From a checkpoint of a small sound classifier: trained on acted Russian speech (Dusha).
Rows from block 3 of a small sound classifier, named by matrix and row number. Each number is 128 + 24 x the weight over its row's rms, rounded and kept within 0 to 255. All counts start at 0. Numbers have three digits each.
After each channel's rows are labels from the 100 clips, of 14976, where the channel reaches its highest value: "loudest band" is the band of the loudest frequency at the time of the peak; "strongest on" is what is common among them. Only what is clearly more common there than usual is listed. The data: acted Russian speech (Dusha). In brackets: how many of the 100, against the usual share in percent.
# c30: last pointwise conv (model.blocks.3.c3.0.weight, 192x192x1), inputs 0-191

c30.47:136105116125153143145100185171171136089109118172142108131124166161162117092127157126166111129140118130085113129151185144132101142122161150127100148134105154085115105112138170097147130127123117119127129144132131128098127130117118137117105189161136133129110159125122144146176154132147078100118081101122102065139111130126096133137142093134136151148147119186080150119117134103148111114100117161151136122099113130151107128133146146096155140127157115172109115141106103099095157090093138134154147123084152142118125122075148094117104122113151122173124144131125093138108084162115105114
loudest band: 250 to 500 Hz (54 vs 19.6); 500 to 1000 Hz (31 vs 8.8)
strongest on: emotion: positive (59 vs 18.6)

c30.174:143121110130167156112168161119088134116154149143159127128081129167092120135121137115173122109091144123099161114156121144140124070103084147151146124136162126130141122196119097131085133156140099140139096101148142163167120135127122166107119125119124121142182179156173156108144147140166093135123108135165129104118124088106149145132104100153102114104131142143085148136148133158142115090134127137138102125104119127100141101085119134126119146120133098168100129145078155151131150127143140092176139090118128149134098101108123158121098133129115133114135104084136143121130189087122167118
loudest band: 250 to 500 Hz (84 vs 19.6)
strongest on: emotion: positive (41 vs 18.6)

c30.177:118085078154116112116150121139146133113114104158136123159113124149172141127158108134108146138128136159145122122120123091128109139136126130102127106144093097085147114124130152130129093095101137119088121091157125100137129116080153127078133092117094088141116148137121120162171125108092125095111104126161154157088121126103144161138082093169110146119102184126112124164164116098123153106154126128106163124124141114141142147185149086134137110112137135123155169130116161152184128159107092144155203139106123144119111115107112177114094128111124125153164132142159128100090106125159135109
loudest band: 500 to 1000 Hz (38 vs 8.8)
strongest on: emotion: neutral (60 vs 35.6)

c30.140:131136098113128123154115086131134117149168137153124125101106137143122111176096107107113127120120085131114125155143129127135151155127170184135120112102067106135141111089122123108128116116133123149148120124111148140124080107092120155096124116106152134094137149142106112149143136093168152127147164104120145186155100123184137138104150109139152171143069136145146157135115121176109154096081111120120109109120144167191171127155123086127120096118124098142127141130091158119119173114099129102104127111129114125152155087114159165144128144138109148114095150114129194159138158135120099143
loudest band: 500 to 1000 Hz (64 vs 8.8)
strongest on: emotion: angry (42 vs 18.8)

c30.85:137121118123166155146134123098161097134125107121120086150138104128120155165125100156136135112134164119130158130095123155115082111109147127169169163126086128144058148124171095170125123099119108123103134128132097102127159113109169130112146090148122096148119122144103144147104148140118126084095123127099140181137143164124139157106109098164088116156131116137116114112151124107150124170115111141085121103114120112138127128099107112150109135102092087088140079126154088140113131150130155092169165137127146132117173125116174146092106158086086149142137127078126139137148090097127127107
loudest band: 500 to 1000 Hz (41 vs 8.8)
strongest on: emotion: positive (43 vs 18.6)

c30.186:101114104136111102176132106145213160144159121127132148160140106121165103145106147122147109129102116118110140126080159138149094148167146122139141108102110122142098086129151100110133158082114119085109100163141136100109148163178125126158154130141147179097144081116124120097156143113139118109110158111119109081111127096115126114108116122125123119150099096117140148090116123105133096090140104120080127133102115113149163126156148134120153093129133163129109134158119136114147146137134180106120112106143153124142149149121099130155122120155160161117064142163143095094125173170110142099
loudest band: 4000 to 8000 Hz (51 vs 7.8); 2000 to 4000 Hz (27 vs 2.4)
strongest on: emotion: neutral (61 vs 35.6)

c30.9:136178138134135129131100129164131109110145113125135138099172100106145085142127125119122138103120113123089117104112160134077103124100106114119171130169136131112159122106081125127108111133144084135138114159125135111120144103124124161088105154107144117140144190151145106152113121196117145090128122129155137104159090083152152161124141134158173155077131120109153139123119117110146140165152140121128143155131103137097112126196123121126129133108181133132134128128142068153127139114135141149081116085162102143158107104123133121122132114153102159100109109120099095128157166144102192095
loudest band: 250 to 500 Hz (40 vs 19.6)
strongest on: emotion: angry (73 vs 18.8)

c30.63:125133167142133101104141190123124114098061138137133108162156142123108150136114168172167116108099122152153127133109137131159105109104085158159095123125111105101132113117123125127158102111136143148107137131131127076114116138160174115166186086141133087167119109141122117134112133205103146096129130129132154168127123138140139143128124129168151117143104140142104102121112135135083130095122119107151104123116068106112121119160104149115111129099070098153118112118126115174118131152098182122127125117114101139126138119115113146108070145105161152148126162128149158155111104157146119097
loudest band: 250 to 500 Hz (77 vs 19.6)
strongest on: emotion: positive (55 vs 18.6)

c30.16:077135126113117098129150100124108126111127130149169092131120142122113134138143105109097127087126143115090127117124130123137172134157110139159103185182149120144060127062106143128127115121153080138129124127147116141184131215116115087133123133092085102170135152111103094160147104097116127168118122120150145151140128127099113174142140128111161146139140154123103122162173110131117135171134118120163124148107168122112128124130150145119142101115161153104138108111149133101090152131148081129136136128120129119140148115102102111126084143082119127071128094094131108128095113140136133118
loudest band: 500 to 1000 Hz (42 vs 8.8)
strongest on: emotion: positive (40 vs 18.6)

c30.88:185143129168137146137143175153098125125106133114147135136155120122097098143131131118133101153136135147152120144053133113078145115134094143106113091139100107090121165089125131067120104129181140147156060102127161184125102126091125111122133133098167150139151091110176121187142108108143123112127176153082156108124159126118124155088138108119110088121116120109138131114118102129110130132138166067109139122131151148156141113111140098143130154151155190177141126147140099130164111140138121119125151134142097150114097126096113137116107131139146133108118142136141130124123125107134151131
loudest band: 500 to 1000 Hz (45 vs 8.8)
strongest on: emotion: angry (43 vs 18.8)

c30.38:135129173097138177150139105152097155101125129138124100117171102148098140161124120111121108136158175164108116112110129096137121118149163093159064087099132137113129123107157130135133128117124122116157135143139114145161139101182110105127113127131123105133074136108122128054146117091109121097110158133171162142135133114131132106134129112101146107117126113132109148115077146130110127135110147125102088157103102155158129169149132107119135140151150139126108120077138130127107117088118153159103086165115137133103140145082128129162120126131125136081092169138203107157154129157129103176
loudest band: 250 to 500 Hz (48 vs 19.6)
strongest on: emotion: angry (67 vs 18.8)

c30.163:114134107144119140105148209145132150150144152089099128122135108143105138116146114115085119140145061121163132119155149119138095112151085118150116127091120165130161166141087129140138122161128097108111119143169113143121107150110081113129106094136122157128144158154198154115129127150168127118129109147146140134124122147145128156101105118082112089111124148124103126146114162145119174147119153135131169186119141140149153125136128092153093148110146141141124093160192156113143156157155145115164128119086154126133155113156129162092128125163127131106118095101167126105096122104117105111
loudest band: 4000 to 8000 Hz (34 vs 7.8)
strongest on: emotion: neutral (68 vs 35.6)

c30.159:130140147125118128130122159159112128110117126121174134136138106173067160169106121120110141074096116169124086104112145130092171127155101091146130120120150133138105097130104158145113176114116091136144131165145122149099167138115096093157114146140093127149152086167095132092123132113151132119086144117180112148106086096159105148095137137102152142156151137176136126167152124105157111090135162094132141122106145112116115098140114108094101178156167094152091120134173155113137158126107130144114143131112121113142140093137100105084103143143119119106125112122108152100115099148140121145
loudest band: 4000 to 8000 Hz (28 vs 7.8)
strongest on: emotion: positive (40 vs 18.6)

c30.134:146172135128096113174120145157122115128078072115148127112148154110176078157095113134175078138126112166136138099146107135141163111112117107132116111136092122125141105143189145101112136123123121133123136137147133183102137122136076129112109143120134159153110108106164115095124136125114136104135112124137161125180117120125110117105109126146110186147131170100127130128112072132121154131138121121129128157106182175126104099104136116169133119163111137122130141106102104107130079153113139154120125144087170090121099071140115108141120115168168130128110141166102121137116143166092115146
loudest band: 500 to 1000 Hz (34 vs 8.8)
strongest on: emotion: angry (50 vs 18.8)

c30.121:143120117140122097145117096134099147146162134161116115114096166139119094117127146136121132177104144088123126141138098131158151134124157124126158170099167127106127172140122098102159145104092158152150062162129130167166139161107156123101125184113116111147180146125137100143136134111099179101118125083173136079090124115144127137136153113143074154141150114127151075152135098116123195144104122137138133129129107094124198119108115139138111128167147166122142109128099135100112096143131118115138149117111165128128102146078118128145116126156127096142133146132127149118163115153138150110
loudest band: 500 to 1000 Hz (40 vs 8.8)
strongest on: emotion: angry (39 vs 18.8)

c30.132:120162157135118136131087116130120147144128131127131174151139121047120117095135139130110130131136110149134082121083138099149135132183159108101094091128139129138129112112168108171084129094103138142109164123116138125098120145156110132132133106123132144108119137171147136095136117116141108123088147134101125138104108145164092120159138162148186146114177094130151140131110094111120129134137134137137130157119139080088112138108122179125132120110121161157131124133108114146120159126078129127113181112104141117099172115122152157147155097105152168138098157156180129088082162073125137145
loudest band: 4000 to 8000 Hz (29 vs 7.8)
strongest on: emotion: sad (67 vs 27)

c30.26:079131089137148111123109132168133119175125122081144138116112115118105139145189136134153092124101140142111178168117147117104139071121113137125130116134149148152133096152126098125116125099129105121107143157099081133114130119111128106101121115130181088164111142120096114167159179141139142094143124122107171115127143119127200092097128122128164148118127138136122136137126129120134118094139130148126119138138141073129098152121124131178170144125125171123139139119114116132129133100141158169174134128099141089103164087116129134114067096130108107120126151091129083169156159088112119097
loudest band: 500 to 1000 Hz (29 vs 8.8)
strongest on: emotion: angry (52 vs 18.8)

c30.30:110123130142144148128100134100155118164109150156143132133140103203153107139148186115142103121127124152111122089146135141107135111085087087143162176099108143096105124169149122182117186097125167129089119111096129129178175113115129126104150136069146165162132115153143135160120131124138110081107167124106132141109092116105118131123184116115143146113129127120119091111137120156122143141153121144168192071102097154103103105093137142150130143093107111119120119123139153098108108153124155133156111180139132111108151101113134126119095126115143107142129106137113141127118124120126117141
loudest band: 4000 to 8000 Hz (36 vs 7.8)
strongest on: emotion: angry (67 vs 18.8)

c30.147:124122157108095139142118163143131139140133124144098097113156151111145147126170089134084113105160124123157125129113152178148087130146128164173186145119146138130121127170126137119158119103136146114145102142156113107117125106144124152105140174156091112133113122138158128164080118096130118150119113106117087117128107098173164146114155127120089107110165143148091143125097165089132140113100104144123136103135101126141125131136154157088164154116116138161150139146101110075100177129130157099111138189160116160088155120159173104113121161162146084135188145139120120114118122117140127131
loudest band: 4000 to 8000 Hz (62 vs 7.8)
strongest on: emotion: neutral (64 vs 35.6)

c30.28:182127128162079141117143115155159150120121114139119156069146098085120138143103062162186120088148111134126130166134111128132172121108119091168133156128125144080151144092113108144131121125118119122148111137153164169118105089141187158141103106105107090081161109132138140166157128121122144128108150146124144147116145149116154138122110124143134135135140139151087116120117168097138114119167145103120057105117106140128130124089132140121119101125146137095118118126132148124126133159127112140112136106105150137123148101091093164117142090121127179108122143130144142083091175083124121161
loudest band: 250 to 500 Hz (59 vs 19.6)
strongest on: emotion: sad (60 vs 27)

c30.111:158093084128101137124083170101095139086159140103127153105136176084160134164095162125094105162121129134156107142135153154091143123143127124109135154120094083104160132102121118102139130088142117166115162146145158141178193083129142132151176109144108095133137133132131141160108113138152134112145132090117137132151117162148119104149112136154137126119119145098099100163124177107119132142096119119112111132169093120117093149130108133138129115104120113112133146132154111124111121098155091088167146137190159109142121112105145109145179126102124074132109118113111092155129115130095119130
loudest band: 250 to 500 Hz (48 vs 19.6)
strongest on: emotion: neutral (61 vs 35.6)

c30.55:148099103123090110138165123169087142110166075130136119129163123170113119172182113118197091092119142130149115144129132177165121140148140124179146063062092104124112127100118126133081142137113141146117128141123152108140165154145111127118121123084129098130121120126153156138157128123118144131125118110119123124117151093116095142129130105136172128136108097153114137098132158140154101136090152110118172143117091119124139118175090117118110121124109135096146115132113130091162111137194165124152125139149149106110091099108128150116136130117136153142131118127153118061097119107111132144
loudest band: 250 to 500 Hz (86 vs 19.6)
strongest on: emotion: positive (64 vs 18.6)

c30.108:138081149150120184128135151146128145130136099141124158100123142131141115172119087131104135135120152089126156128168112113139121153083175103152117119100130181184155117161117130149131141086142139164147146185129151154161139110121126129072116105129137086151160135127126146155153133149091116084133143120108122095146113134161150139097065100091122113155116112135139092128170178141129114127101137110122144127159116112165114105148135124117099163099116103106146157131147108097097134142125115115171146073144097126143120142143150133080186124117104096135132119161156110143119116117135142101
loudest band: 250 to 500 Hz (46 vs 19.6)
strongest on: emotion: neutral (61 vs 35.6)

c30.21:123117153127137121120128118113121118140146134154156130146137095141115097108113148079156114150130112120121126147131077141132142151172135098094155144163144177183157133130139144136091144089165146124148121121119088156107094156130154157093109101185134141125147140137123109123149154098096098119106145115145088116130128154121136117136139106163149105124114097135096124153135159187132139110181133172101161124128123145139160148122136123105171114135083124073124103074123154155115110131102154167139125119165170115144142133195153059132102141112106130093095130099129148122100120140122119138
loudest band: 4000 to 8000 Hz (39 vs 7.8)
strongest on: emotion: angry (62 vs 18.8)

c30.51:118111123105100158131123151130147144108118106111104111113147112146111105127143124114167128187126132153138110109110065134111135090148114134185064093142124144162173126145175118193107142115120113156139084096136116185124128118139127143103121166115100150136126160125088108150137133116137136127133107117122158134133151135090101113152121161101180103121148068109108096129123139081147178132134136120087108141150121152093116100126120122108073164120113122130139171145101122187142158100117120124119135120141135143120136128182121131130140095149113128111149129146181104133143097109137131095
loudest band: 250 to 500 Hz (55 vs 19.6); 500 to 1000 Hz (31 vs 8.8)
strongest on: emotion: positive (41 vs 18.6)