{
  "arch": "ecapa_tdnn",
  "model": "sound classifier",
  "dataset": "acted Russian speech (Dusha)",
  "train_examples": 26041,
  "gain_aug_db": 10,
  "time_shift_ms": 100,
  "n_mels": 64,
  "hop_length": 160,
  "input": "log_mel",
  "spec_augment": false,
  "win_length": 400,
  "targets": ["emotion"],
  "num_classes": 4,
  "norm": "groupnorm",
  "activation": "celu",
  "weight_standardization": false,
  "depths": [18],
  "kernel_size": 5,
  "stem": "single",
  "widths": [192],
  "loss": "cross_entropy",
  "init": "torch_default",
  "optimizer": "muon",
  "muon_scale": "match_rms_adamw",
  "lr": 0.0017,
  "momentum": 0.95,
  "nesterov": true,
  "orthogonalizer": "polar_express",
  "adamw_lr_other_params": 0.001,
  "steps": 4400,
  "batch_size": 64,
  "epochs": 10.8,
  "lr_schedule": "linear",
  "final_lr_fraction": 0.05,
  "warmup_steps": 440,
  "weight_decay": 0.2,
  "adamw_weight_decay_other_params": 0
}
Rows from block 4 of a small sound classifier, named by matrix and row number. Each number is 500 + 25 x the weight over its row's rms, rounded and kept within 0 to 999. All counts start at 0. Numbers have three digits each.
After each channel's rows are labels from the 100 clips, of 14976, where the channel reaches its highest value: "loudest band" is the band of the loudest frequency at the time of the peak. Only what is clearly more common there than usual is listed. The data: acted Russian speech (Dusha).
# c30: last pointwise conv (model.blocks.4.c3.0.weight, 192x192x1), inputs 96-191

c30.87:475464508508518502495515499519488524524511516499465590488470528481463495497518507492467488528494491483475519485506521461490535445547447471468476585523488519481476483528525493482522564497491540524518493521468498483525541550488475512516494503516475490500485521490549531517448483554498443496
loudest band: 4000 to 8000 Hz

c30.22:447474506491532486507524522529524473446546577462500447485479474478483500517483479469530500486555498455507477490497522503481466512536493526502527514538500518489509487497509541518512513493486456485536502518478499472499490538482480521539500498513481532483515534490555537495463505513476443504
loudest band: 4000 to 8000 Hz

c30.179:475495484458493500503509488504526510463479482489511446496497519485513551529535505514514506482492518511487481462470499488506520481449498480492502511471504509506481559532509486487496494492514523492454499488516523558477501562468523559494513450481483531569489453498527503546511515471477463537
loudest band: 4000 to 8000 Hz

c30.76:449480530495508518519506540517500474504472481499537508515486519471487486491454463510518472559516508473454541504487496453521510524527474512492494462489508450491533507525516484490464472493532526482543492523481493506471531516497489455493487451518531484477472508449505473504512550471512546493
loudest band: 500 to 1000 Hz

c30.73:472474491474492482463520509496485451494473516486479494518518534475482516502497542506493525558461493519509515540475465496488469484496480515505458509484500543545499470516517490517484481467484437505522474500477512499522468468513514490477529452478506464515510508497500463515500474504558483509
loudest band: 500 to 1000 Hz

c30.126:484508514538475539447494553499516500501487484486539483468509484481480507496488495514524485492510506466488502492460543508493524494472534518503506493523557511543482533480504477528452469520520494544475492497500485489462501516475502493553480512506466536532505504497502498488540499528476474518
loudest band: 4000 to 8000 Hz

c30.185:497512494472506499487497487476517505511495524539502456499457501488511529492482483541516534529475435513499500493478530520479501468520515465535452507520492569518495588488529485509563483512482497512488473488517494567534499497524491474494488549514532538509474532466512497480494505549477447511
loudest band: 500 to 1000 Hz

c30.171:462515536506530553472517477464501478529485520554474483530546494503563507537522489537489488470521481495548537480473496458490476526489519512480513511512479503475539570507528521483513486450520506557491500515489493477554496482481547491508489489471508514473496485513491510505486476467472497527
loudest band: 250 to 500 Hz; 500 to 1000 Hz

c30.118:472519514486477474509499456450493458534486509561549477546520501530524512506491543507536506511475480519500521493479531490466494492503537489438438496498527467558490476555495497485493513547467463486512471481492501511497495495507478535515514514537501518440487478503493517485510496471489488489
loudest band: 500 to 1000 Hz

c30.32:497488515465493504526472473519526487495480489450511531454547528451518536475515542491507476530557467521554481548488513513490506523532515510525505476485520506489509476541476532503495507489507552519540537500479462490491469503508489507500489464478505501509507509550504491463494481513492489498
loudest band: 4000 to 8000 Hz; 500 to 1000 Hz

c30.77:476494490482491505494501502497538462491498497490499527519545525474546508506493527502497488491520505573521504502523542481497508493535440498492495494489489524475477498494505455466523520498482523466491511530558486463449496502515505535499476435517502513509465494503502502463513555501502493490
loudest band: 4000 to 8000 Hz

c30.26:484481480509505542495492542511519506488518539535474504515537518538501490479504503543518486416496500517516527499508515527522527513524511477492490496542510443499493456500510500508465539516499525526511481520509529506525544488548510480498515528560491496515517471527515500494512488512517530519
loudest band: 500 to 1000 Hz

c30.116:496541459479498495504536538527490498532548461532509501519522483449484498503512525511477530481503495514533481502506548463505503491531498501510524454505511437523552496461500500469472511506519513539522458488482493487512504483491521515483500492497503486489480472509479521526507542522452474521
loudest band: 4000 to 8000 Hz

c30.178:432505489475509531506457500508470480479479510491508515515501542487471500448496493493466534520515503500524491492537550471497508460499530480475492484483510547462467509501493563517534526457481500483514529489520489556480470510512509473468485509492476467470524500494470543489511521472517519551
loudest band: 250 to 500 Hz

c30.90:494460491556542510482498500488495490489540513495485493522501492535533497491477504497488524524511452511494506512521482523536469489469472536470485521498514469504475499458509482525449499501499527504544486534516524493486486505524479478468531519497481444453487507490561513510512485474498470527
loudest band: 500 to 1000 Hz

c30.83:483522516544479505492485471520500476456469554524453496474558520462505505478554499434496501526512479569505523529494511515472490489471490513487490501465535505496485499496510513483502469466490544535477472517500502475486479500518528457511496508460497465500502474477522517504477499469465526491
loudest band: 250 to 500 Hz

c30.158:525529498488496495494467483509511513451515542474528539479487499487511490478511466471555493508563508471499495509501506477464496496549529477526492506508472478521526487516445509501496477501444528490527560528523513502507510504486500465505482520564525549539501529525501462531491463530501430485
loudest band: 4000 to 8000 Hz

c30.112:517519481505493461542499488479505461485473486484444527507458498502522469530466479486529495481447512489537481520471504488464527536481484479495547466498473486511493571484499547549489535469507518547534495500490494494506548505494500506518474495486534535527491528535527458480515492485505499461
loudest band: 500 to 1000 Hz; 250 to 500 Hz

c30.164:491486530454525465539509508526485489488514490482510494476471532476482495544477481495509477503498507538484481522504518510453492474503458533513521487499512526490532543476500491492473524509493450494534487473517560500463511552528498519485550536496518512540503498492502496493511543442496507504
loudest band: 500 to 1000 Hz

c30.134:512513467465503481506452510527518503471467447470509491489500505498498502480503485486499531502500487455501495492481525517515504516479482491461522491464524510516530538510482505487509522493483485499500510500518541514519519468492487475533512498539543488493499503483470512510507512506472464496
loudest band: 250 to 500 Hz; 500 to 1000 Hz

c30.114:538517474477511450510496531514458487476524488505507521507504537516516507522463515518517510511505499499476467525525506496505509517515515481466505470519482537473512454530425518469491486490557487469454508476484456442492502517494462508489471489474479516486492524489506573494474520483474534493
loudest band: 4000 to 8000 Hz

c30.34:487467498503489495441500454537480502505473466530475526483497480458499460512484505513468496458486493520500494578458528526467502479498515522526514478542461487524519513486495474479524543537479448516509509523509505516531549476496515489558542516481511475485462542528483464476485437485486558515
loudest band: 500 to 1000 Hz

c30.56:504543491480502527499521498455538508481498519494503508478485470526504556483477483488469501474501534526480474493488478508532511499498513467549525475486500502478484477513509499511555497484498488495513496453507520484539470508470468479528474478504457484498447493490483494505515497494484459481
loudest band: 500 to 1000 Hz

c30.5:498558479512481499524516509512490553479462529553522519479494510481491541479509524520462481476456499529499481529502480494486474488489528523502520476487499475485500480487518495492481504488519477505509546487476453519509474496458507503534484519481518474513482511482494468515542564483504514551
loudest band: 500 to 1000 Hz

c30.160:502528519438490517524504503554513527527507553511470499518478508543480481501510499488539508494477510489458469533502531492489461487544500454533480485495530477473514471474508489534502489498486507461519499489497492500465510489473519494545522510490511490486474526508484473479465474453504514508
loudest band: 1000 to 2000 Hz

c30.129:504512484500527495500473497504520455468515499508514493469493475488469488474501508464464488502517502483537510481485502527534481465465549481489545524505461492471521528504477505494482479479523497514538518499483500525530512480496513499513489546522542498531520476514521459474537497470472501455
loudest band: 500 to 1000 Hz

c30.94:516535478469491513475522552479459462578546517477546457530481476510515487552521514535547495554477506484471505520493553515486519509476507500487518485456500471517511498491507507476536518514505535485535483500476466500539498557492502496511520474516503512469501467551503482509520479499478446510
loudest band: 4000 to 8000 Hz

c30.71:520470500521498510519506488511526515467513543517506464451527459459505498502495491518524483534513490467502488491501524468459488467522499463533513451527487487476510544506502496496507529487517515497465469494545538500551505509505509508499472490522475498544458491489466519523487540550494465524
loudest band: 4000 to 8000 Hz

c30.103:492523488512479482486517549504483489520509529544513451502544524529523546535522511547515515542490492505496510489461543479484513501487488505467522504469476484461468518506517514507518487529493466477513507476507509503515470448520479492491500472486476491494538443572492490502525505494482554506
loudest band: 250 to 500 Hz

c30.142:469546536499506486528539493508512519494533494474505485509499469517496442530457500519574500486424503506497531514512479485482491489491511495508525493530512437496493506483507475489535519575518557467487492545505526509508497479513485447476465482489448483497506489473457527491509490508450505514
loudest band: 4000 to 8000 Hz

c30.54:563480537517490479462494522528525449554534479477499576493523483476515502499519522493485463532508509492547515491488529516520508516518470506489544494502530473481491534461507513490493516492488472475461486501464513490512462491522495497530532481500481499543493486478520558452521506449492526540
loudest band: 4000 to 8000 Hz

c30.58:489490473532518492510517467470487500508480488519526493491530512476492502485489478490513455453508453488497503501501485486500515517478539508493510511532532494481518520468495486571451488515502508502516495459462495490511486495531519475507517491504491492471518466492511459517496530505562534482
loudest band: 4000 to 8000 Hz

c30.174:524518491508538515504493536570463523496515523488503574504530457508497471530504544577502524478517491574523495500501474513472490471490475499485516545509479504498468499483480519505549498501509520523494475498514486473502509472513501509518476510472480498545488522504526495496485502492525516481
loudest band: 1000 to 2000 Hz

c30.16:520529530504495518491465511540539509523512482511472519509530486469481507463474501481507494565500483515503492500500453533490499470517553486498510496494489489513513494529464448535507504447520527528514484508509465469481491499548448465495485479482510495475529415507512498549496504544476522486
loudest band: 4000 to 8000 Hz

c30.35:484478538499512490480510494483482517490493486525507469449539479527494470512503494498510492493461485462461537555467493492441524485485527491471539508537502467464504464549488506472534489514515437512507509508495496500527524512474503482481488483506479476504498554516488521498505511462486502508
loudest band: 250 to 500 Hz

c30.188:442461497494512485471508503488506472459562479482530512501477467504551517525508478545453530537559474487497523501498498500498509497519521519478509502487513488486557557503473535504477484515469469495453458505490529509484480492490460471489500539515509473482495497464541468503485485519481518471
loudest band: 4000 to 8000 Hz

c30.131:455484475517482477514527501552501499539514468508513485512511513538494557510471489519494497499488499473473501504443441478553529487511478516513455516505495528503510513476510491491514497478468497524494459495507539509469488517533480535555504469501536511546496480534554507491504502519491533565
loudest band: 4000 to 8000 Hz

c30.191:544498501508498536517505499555463483516490519480513528494510489504535508534472511467500506471512488505476518456499519503481524491507475476514521501494481479503485557530479530490526514493481530473493498505471493492494489460515511494469476462497551510505511531499546465535471474525531454491
loudest band: 1000 to 2000 Hz; 4000 to 8000 Hz

c30.120:472507488464492564511484521509503525492508499494485523508489503490519501514483479511509493483492556465490489498476524501463488505490497472458497493525478521492478440465451492522512513491500500474491474472494497485582499466526509535475496531547496491517500500537467469493496482520505514499
loudest band: 500 to 1000 Hz

c30.89:492482481498506534506484512483493481568501492491555530512489471498495508481483456449449528479545504467506473497504487501502471501453504510493532487472501504505518537496470600510455533515543463486536480513555529509499489438473535531505493479479485493500526464506525555520483506514472533539
loudest band: 4000 to 8000 Hz

c30.52:469458497556475507521497485465478519504464480519522558508480492522471546509529462511517515504497520500450437494529476454470510504471498493470491477474544495505507487518525511490567522529513476487517515460484496545477496495535492482519519492490469442494508470534501482487470438502507530510
loudest band: 250 to 500 Hz

c30.182:501492522529519481485477517484515521544504496492471509488454512473481496482495492502506489511494505438506534532528494485506494504482513497548517514467479518516457497492558532469531531509519471503507550506483529492488477537506479551496495454484490513519498499486503513466452510495478482513
loudest band: 4000 to 8000 Hz

c30.190:537481508499487466508500490484491505567485501517503539523493482528480487518509493514482584516541530539478490475510527490503471506464500488543483463473474497500510486480488526481501473460512434481476517486500502515544506499509502479514501486455493468477528497508495554491480466492495547510
loudest band: 4000 to 8000 Hz

c30.31:511512543476504501465453507506501498495462501519493503476487469503495484492473470519485494455521529467515500498483516531493456540505480537538522531473489499498534474534501514539519487521499501540523493523448488531519497519538552523483534542490487498486478441514493496502519478525462441471
loudest band: 4000 to 8000 Hz; 500 to 1000 Hz

c30.82:469501514508486525503495512504454527494461514513468495513498501496474512471527476495505498496501480491469450522533524518492481524479491522523499522481442532547513472483474492507503517476512458490524483518475499470513478501518485519489482458459491519486502479478531491518517497520489511533
loudest band: 4000 to 8000 Hz

c30.115:520508535512543534487489522528482549507495495479500486450502510524527472482525478495502495480521529455524537521533496494500488501502494482475481518467516475469474484522491466467496514463502487461497496447492501486486509462480466505493474503504473499510490476460504502494506477474524475500
loudest band: 4000 to 8000 Hz

c30.117:489503506468548531500490507503472480493557492480492515567487541519517485492485501526497480491501498503484488461447499483430516516540461508515544474508484486533546494474503489498469524467505526485496480521502525513489515506450496507468456497499514517519530487479510484528473486525464513466
loudest band: 250 to 500 Hz

c30.42:498472509522507448477471531495500529511443496507517533510505484541527483541450500495464505472490507478511546472505475486499538463509533536520520496497511515466495473508525492475521499489492505489472535486482512418493471436486494488470497482499536561499521512502473493533486496543462495508
loudest band: 4000 to 8000 Hz

c30.40:505493492493473468523495489475468488461542488512466482533503526537496519520482497519533491511519484506521497534549478496502477507472487511482485533515511496518498484540510536501491457492528477454493525474520465508468505475484511487528468525504512492482508470505462542536506454518559487469
loudest band: 500 to 1000 Hz

c30.41:491460533507520564544469516517485513472498485472485466495522519486504478509515566480485472512492492466492491502507496458494507480499529495462507483482485486543516494542452521511562496524500467501527535514540475495470463527529499513517531510504486522474511532486529478502473508507487473482
loudest band: 4000 to 8000 Hz

c30.96:442470535546457488500495490476509483472438514456469537497489510531499490479469523469470512489505473509477518469511538518510502501512479465523506547495535532530528572490531508508521482522499482473455516503514459467462477511500507533536485503479507492500510546504500477518529515486508528493
loudest band: 1000 to 2000 Hz; 500 to 1000 Hz

c30.51:480509477535526514496468455502511522490504526504504490510527532534494494500512501466481479516511553481474478470483492528459526518510533532508499489535481504515518497513497485509525523451501518458452501459476497520481514512527487501507466548494510460516470525499499513461498475523467469478
loudest band: 250 to 500 Hz

c30.161:468496529499468505485503504468516474463458517522495482519474489473535503521473498501474479514522515462498523503536482503502514448506512504516528488503499548492484450501540503500532490501545529475480496507510542517525471475520498501494475494510489493541511530513441522492519463545488498533
loudest band: 4000 to 8000 Hz

c30.135:528591498492519520467459510545496484504518524501509488519543523514519510548491491504520463528495553540487490474512536524552511508488528480492466465490499456468461458490477503554562456538503484473508554493473518517495478489526519516485512474468490502500529497473530512514530513530494498508
loudest band: 4000 to 8000 Hz

c30.63:500521498503480468541532500505535498536501469540515470504482476493545490536460543534515452483485497528443507484541498520449519513471489487476492495520469516497536486491534540492481535501445514530482539492506520464523485498480457473484474475490491466436527493501488524524523490556482521489
loudest band: 4000 to 8000 Hz

c30.139:460527508500448502529518506491524541494523466551463477490466476540508538481502521493484488500464469495515556475486505480493496477475497485515548534490493512494454563501487517507543561515529510519524460533486482497525521537478463502540537490509510482540501499480509480527505485477478475529
loudest band: 500 to 1000 Hz

c30.184:541479503536505543495475499510497495507510481506483473485524491460527506481490548454504543488518563518538555466511494500484463524520521521504490516524529497520500505510476555506465499439506472487485503520488517493526512492471507539516516511487520494533530496537486558521507483525475503505
loudest band: 250 to 500 Hz

c30.181:458463486488497502521509482473505497470568494480471466513458509482477523504506467492504537454508527523520491501500485498459520503489497503489492519520496465489541523485489480490491456539497502452461495505478509494526484481521535474541461501526517533530469530537540532479502498547508480507
loudest band: 4000 to 8000 Hz

c30.10:542486465483482493553521512513516490461474490486495526467478524485504549558498472480462530551517494568523492509476516503518499518547465484487466509494513532548474524514491492532509501504453466480542491509485479512485470554506476499527494498490485500511479520492508478501501527471462492489
loudest band: 500 to 1000 Hz

c30.122:483517496492515510506499539461519525513469491510494493522561516513538490514488462497465453506514524498471485528477468509526481474504487508553466529506495498482456499484519485510518487533488502483510449516488508494506473483495490504489517514513479472515487556520492519539485533476505544541
loudest band: 4000 to 8000 Hz